config.toml
arch = "preact_resnet"
model = "sound classifier"
dataset = "short read English sentences (LibriTTS-R)"
train_examples = 26041
gain_aug_db = 6
noise_aug = 0.01
time_shift_ms = 50
n_mels = 64
hop_length = 320
input = "log_mel"
spec_augment = false
win_length = 400
targets = ["voice"]
num_classes = 2
norm = "batchnorm"
hidden_act = "hardswish"
depths = [6, 6, 6]
kernel_size = 3
stem = "deep"
avg_pool_shortcut = true
widths = [64, 112, 192]
loss = "cross_entropy"
init = "trunc_normal_002"
residual_init = "none"
optimizer = "adamw"
learning_rate = 0.0034
beta1 = 0.8
beta2 = 0.95
eps = 1e-08
max_grad_norm = 1.0
max_steps = 40000
batch_size = 64
epochs = 98.3
lr_schedule = "linear"
final_lr_fraction = 0
warmup_steps = 2000
weight_decay = 0.0
Rows from block 7 of a small sound classifier, named by matrix and row number. Rows with one number belong to one channel. Each number is 500 + 50 x the weight over its row's rms, rounded and kept within 0 to 999. All counts start at 0. Numbers have three digits each.
After each channel's rows are labels from the 100 clips, of 14976, where the channel reaches its highest value: "responds to" is what is common among them. Only what is clearly more common there than usual is listed. The data: short read English sentences (LibriTTS-R). In brackets: how many of the 100.
# convs0: first 3x3 conv (model.blocks.7.convs.0.weight, 112x112x3x3, each kernel summed), inputs 0-111
# convs1: second 3x3 conv (model.blocks.7.convs.1.weight, 112x112x3x3, transposed, each kernel summed), outputs 0-111

convs0.102:548466478484557511529401493565496520514454462473519454447554481483495486456480448477530428432494469457440523385437558507469429486445459516383516505488477458371424521456461478521479492377540508444495497474412435493434467520506504424489442493471507437409417521524381445487468414544479467524515473452469410394508388442519497438486504477466
convs1.102:460426413459481478504540467467408424467503450504484442512501515525404461432475446469453516482451489491535492517427506484479519444423439463492470479395414436496454494412525428476454453458507490516453448428552514464414407495426531434397525445463465398473494410429460483513401510476459440469431445539487461538461462456502440429422496412455
responds to: voice: female (98)

convs0.101:573489518495598415490502461578484451566538478514444500467438545568411588533589490551454535574528558492511450551477414452595544422579492457500479559508519504525520435403559499512580446488450478561466496467431521513483394551489553560481536464478472492572520464575481583529467532588503471462487493547551539543574479499576584480441506543590
convs1.101:495521462479477490641467459487487384444435477403359449517534427432455464538474506509484459455465415480493537526465528552462473603435488521505517549466425514499492516451472458527462537516555521453499511461548455449453446559452425461442460530495364465455431481455511451435385488476496473487379544465405480500519534484527521497498421535458
responds to: voice: male (99)

convs0.67:524488512498533514520393498527520522507448460479501448460555480477498467468462488471534420420491446480422519374456551514460423492451479519406537478520468491390409520449446474535487490398544524427514513494391426483466455525523494408519433496495500476393394517507401422474485412524506466531506508444448408380495414437520485477501494450454
convs1.67:446423419450472473494540471465396447465502450500484443508500520523414446438462456480442511479438482483530481523417498473471531454439430452501453473390423448512463486432517437477458453479507479510441458417559506462416422489415521445393534448451473412470479421436479469516396514454457453460433430549481468540445491458486423437425506418447
responds to: voice: female (89)

convs0.20:502482511465521470472431449492504435459424461399430436461459385400397510497506489450470423481493440427418486460472458480494418471445471488477494497514424505463444477445404475513475439468469499430506489504426428426473436468492414434506414434488428501490427466449458449399498408515511442469448501418419501441511473521512472506456401484496
convs1.20:468542509586615451466544598573443509530514518506480518537533540503442523507514504556345511495478586533491556581552548604467515461516513562547449400565479500499521495406578484586546449543583457529444477503509516517522407502573524409484534444527521494491493433492534470549516537527471548559551498529568523552503551454436575471382530465483
responds to: voice: male (100)

convs0.88:596542493457591442491559427597520407485553470559464468508417527524385548502540501574520576561464508500534446589522427458544571481498483443575522507491505504573502451427549437475500460550428526548511476521490538487504422546466523466515581453543473506560557401567542567516503560565511464426455548569499560571574552549566533519484506560537
convs1.88:461381426526427483490440502424445503469478441490469497424538504512535481432481427470458433476509471412449536446394521546463455501474430540474442523432491428492455505561479518552468516505550469462441504393437431422393567465473515486408465526438492401502421517444503518490427445462483461529515391476487492432500506498493473400511461398460
responds to: voice: female (94)

convs0.96:426542424436491544408479437433478418506424427446516436508508453431468492480487431474474450448477437513442427468503507469480446657448435435521544482405479449498431446459431455460493524516487551436526514518523459467455454534420425454465426537541461444420506564462528471439454449515484424482482563426449447477496537469470539503415438433492
convs1.96:550509500510518545470558453540486444434514471498532415549409547554557503476508490516404577488435538575589532476492422463516540483459524517470464464498419484444479500546516412612481459479439445542439467471609582579448532617517520426475555488519571477446439498469472459558457571496464500406540501530558476516606467469583510483417568470514
responds to: voice: male (100)

convs0.40:564514436369576436474471443586502455508500449489505444475501460466484577444569466515623481490489481496483424499524495409526461536500411399539616518415517445510473457514466453507542501515464628496603566558533482498466519398421477461518474495560532441485461528439530452491506461599562440460515521468454467490548536498547543469434508460550
convs1.40:481433464463473510621518480469463484461547450533550439544447538547505403430405422435479505419421508557535503493469465451422522449431453498433485527454514442461425519477543417506462522426445485550476449474530527564475472518514577401465521522485553467406488487526428425554496517446455470416508428522547422511501430425526415456501551531400
responds to: voice: male (99)

convs0.52:532501528459551499499427460553509452514438475408414453499471377380507557511557481484487442550502405449425504469489463474558425479487477507528521531523444495498449508491404468505533432518477548418523544531475428426512495467533411467542428427520441524554407452469510512399552425552561463482445493418388555440506520568502513515477415502559
convs1.52:568526461491613545483548560604491580570482491492541561463545564546493553477564507538445535572601588518540482508499554497631508410538491481566457458444511459520473535481509547571588432542540422530447533496512545577484505540453511500456507416499550454525521488439551516561444503575547504573525479517591503548494518496478539462480598518627
responds to: voice: male (98)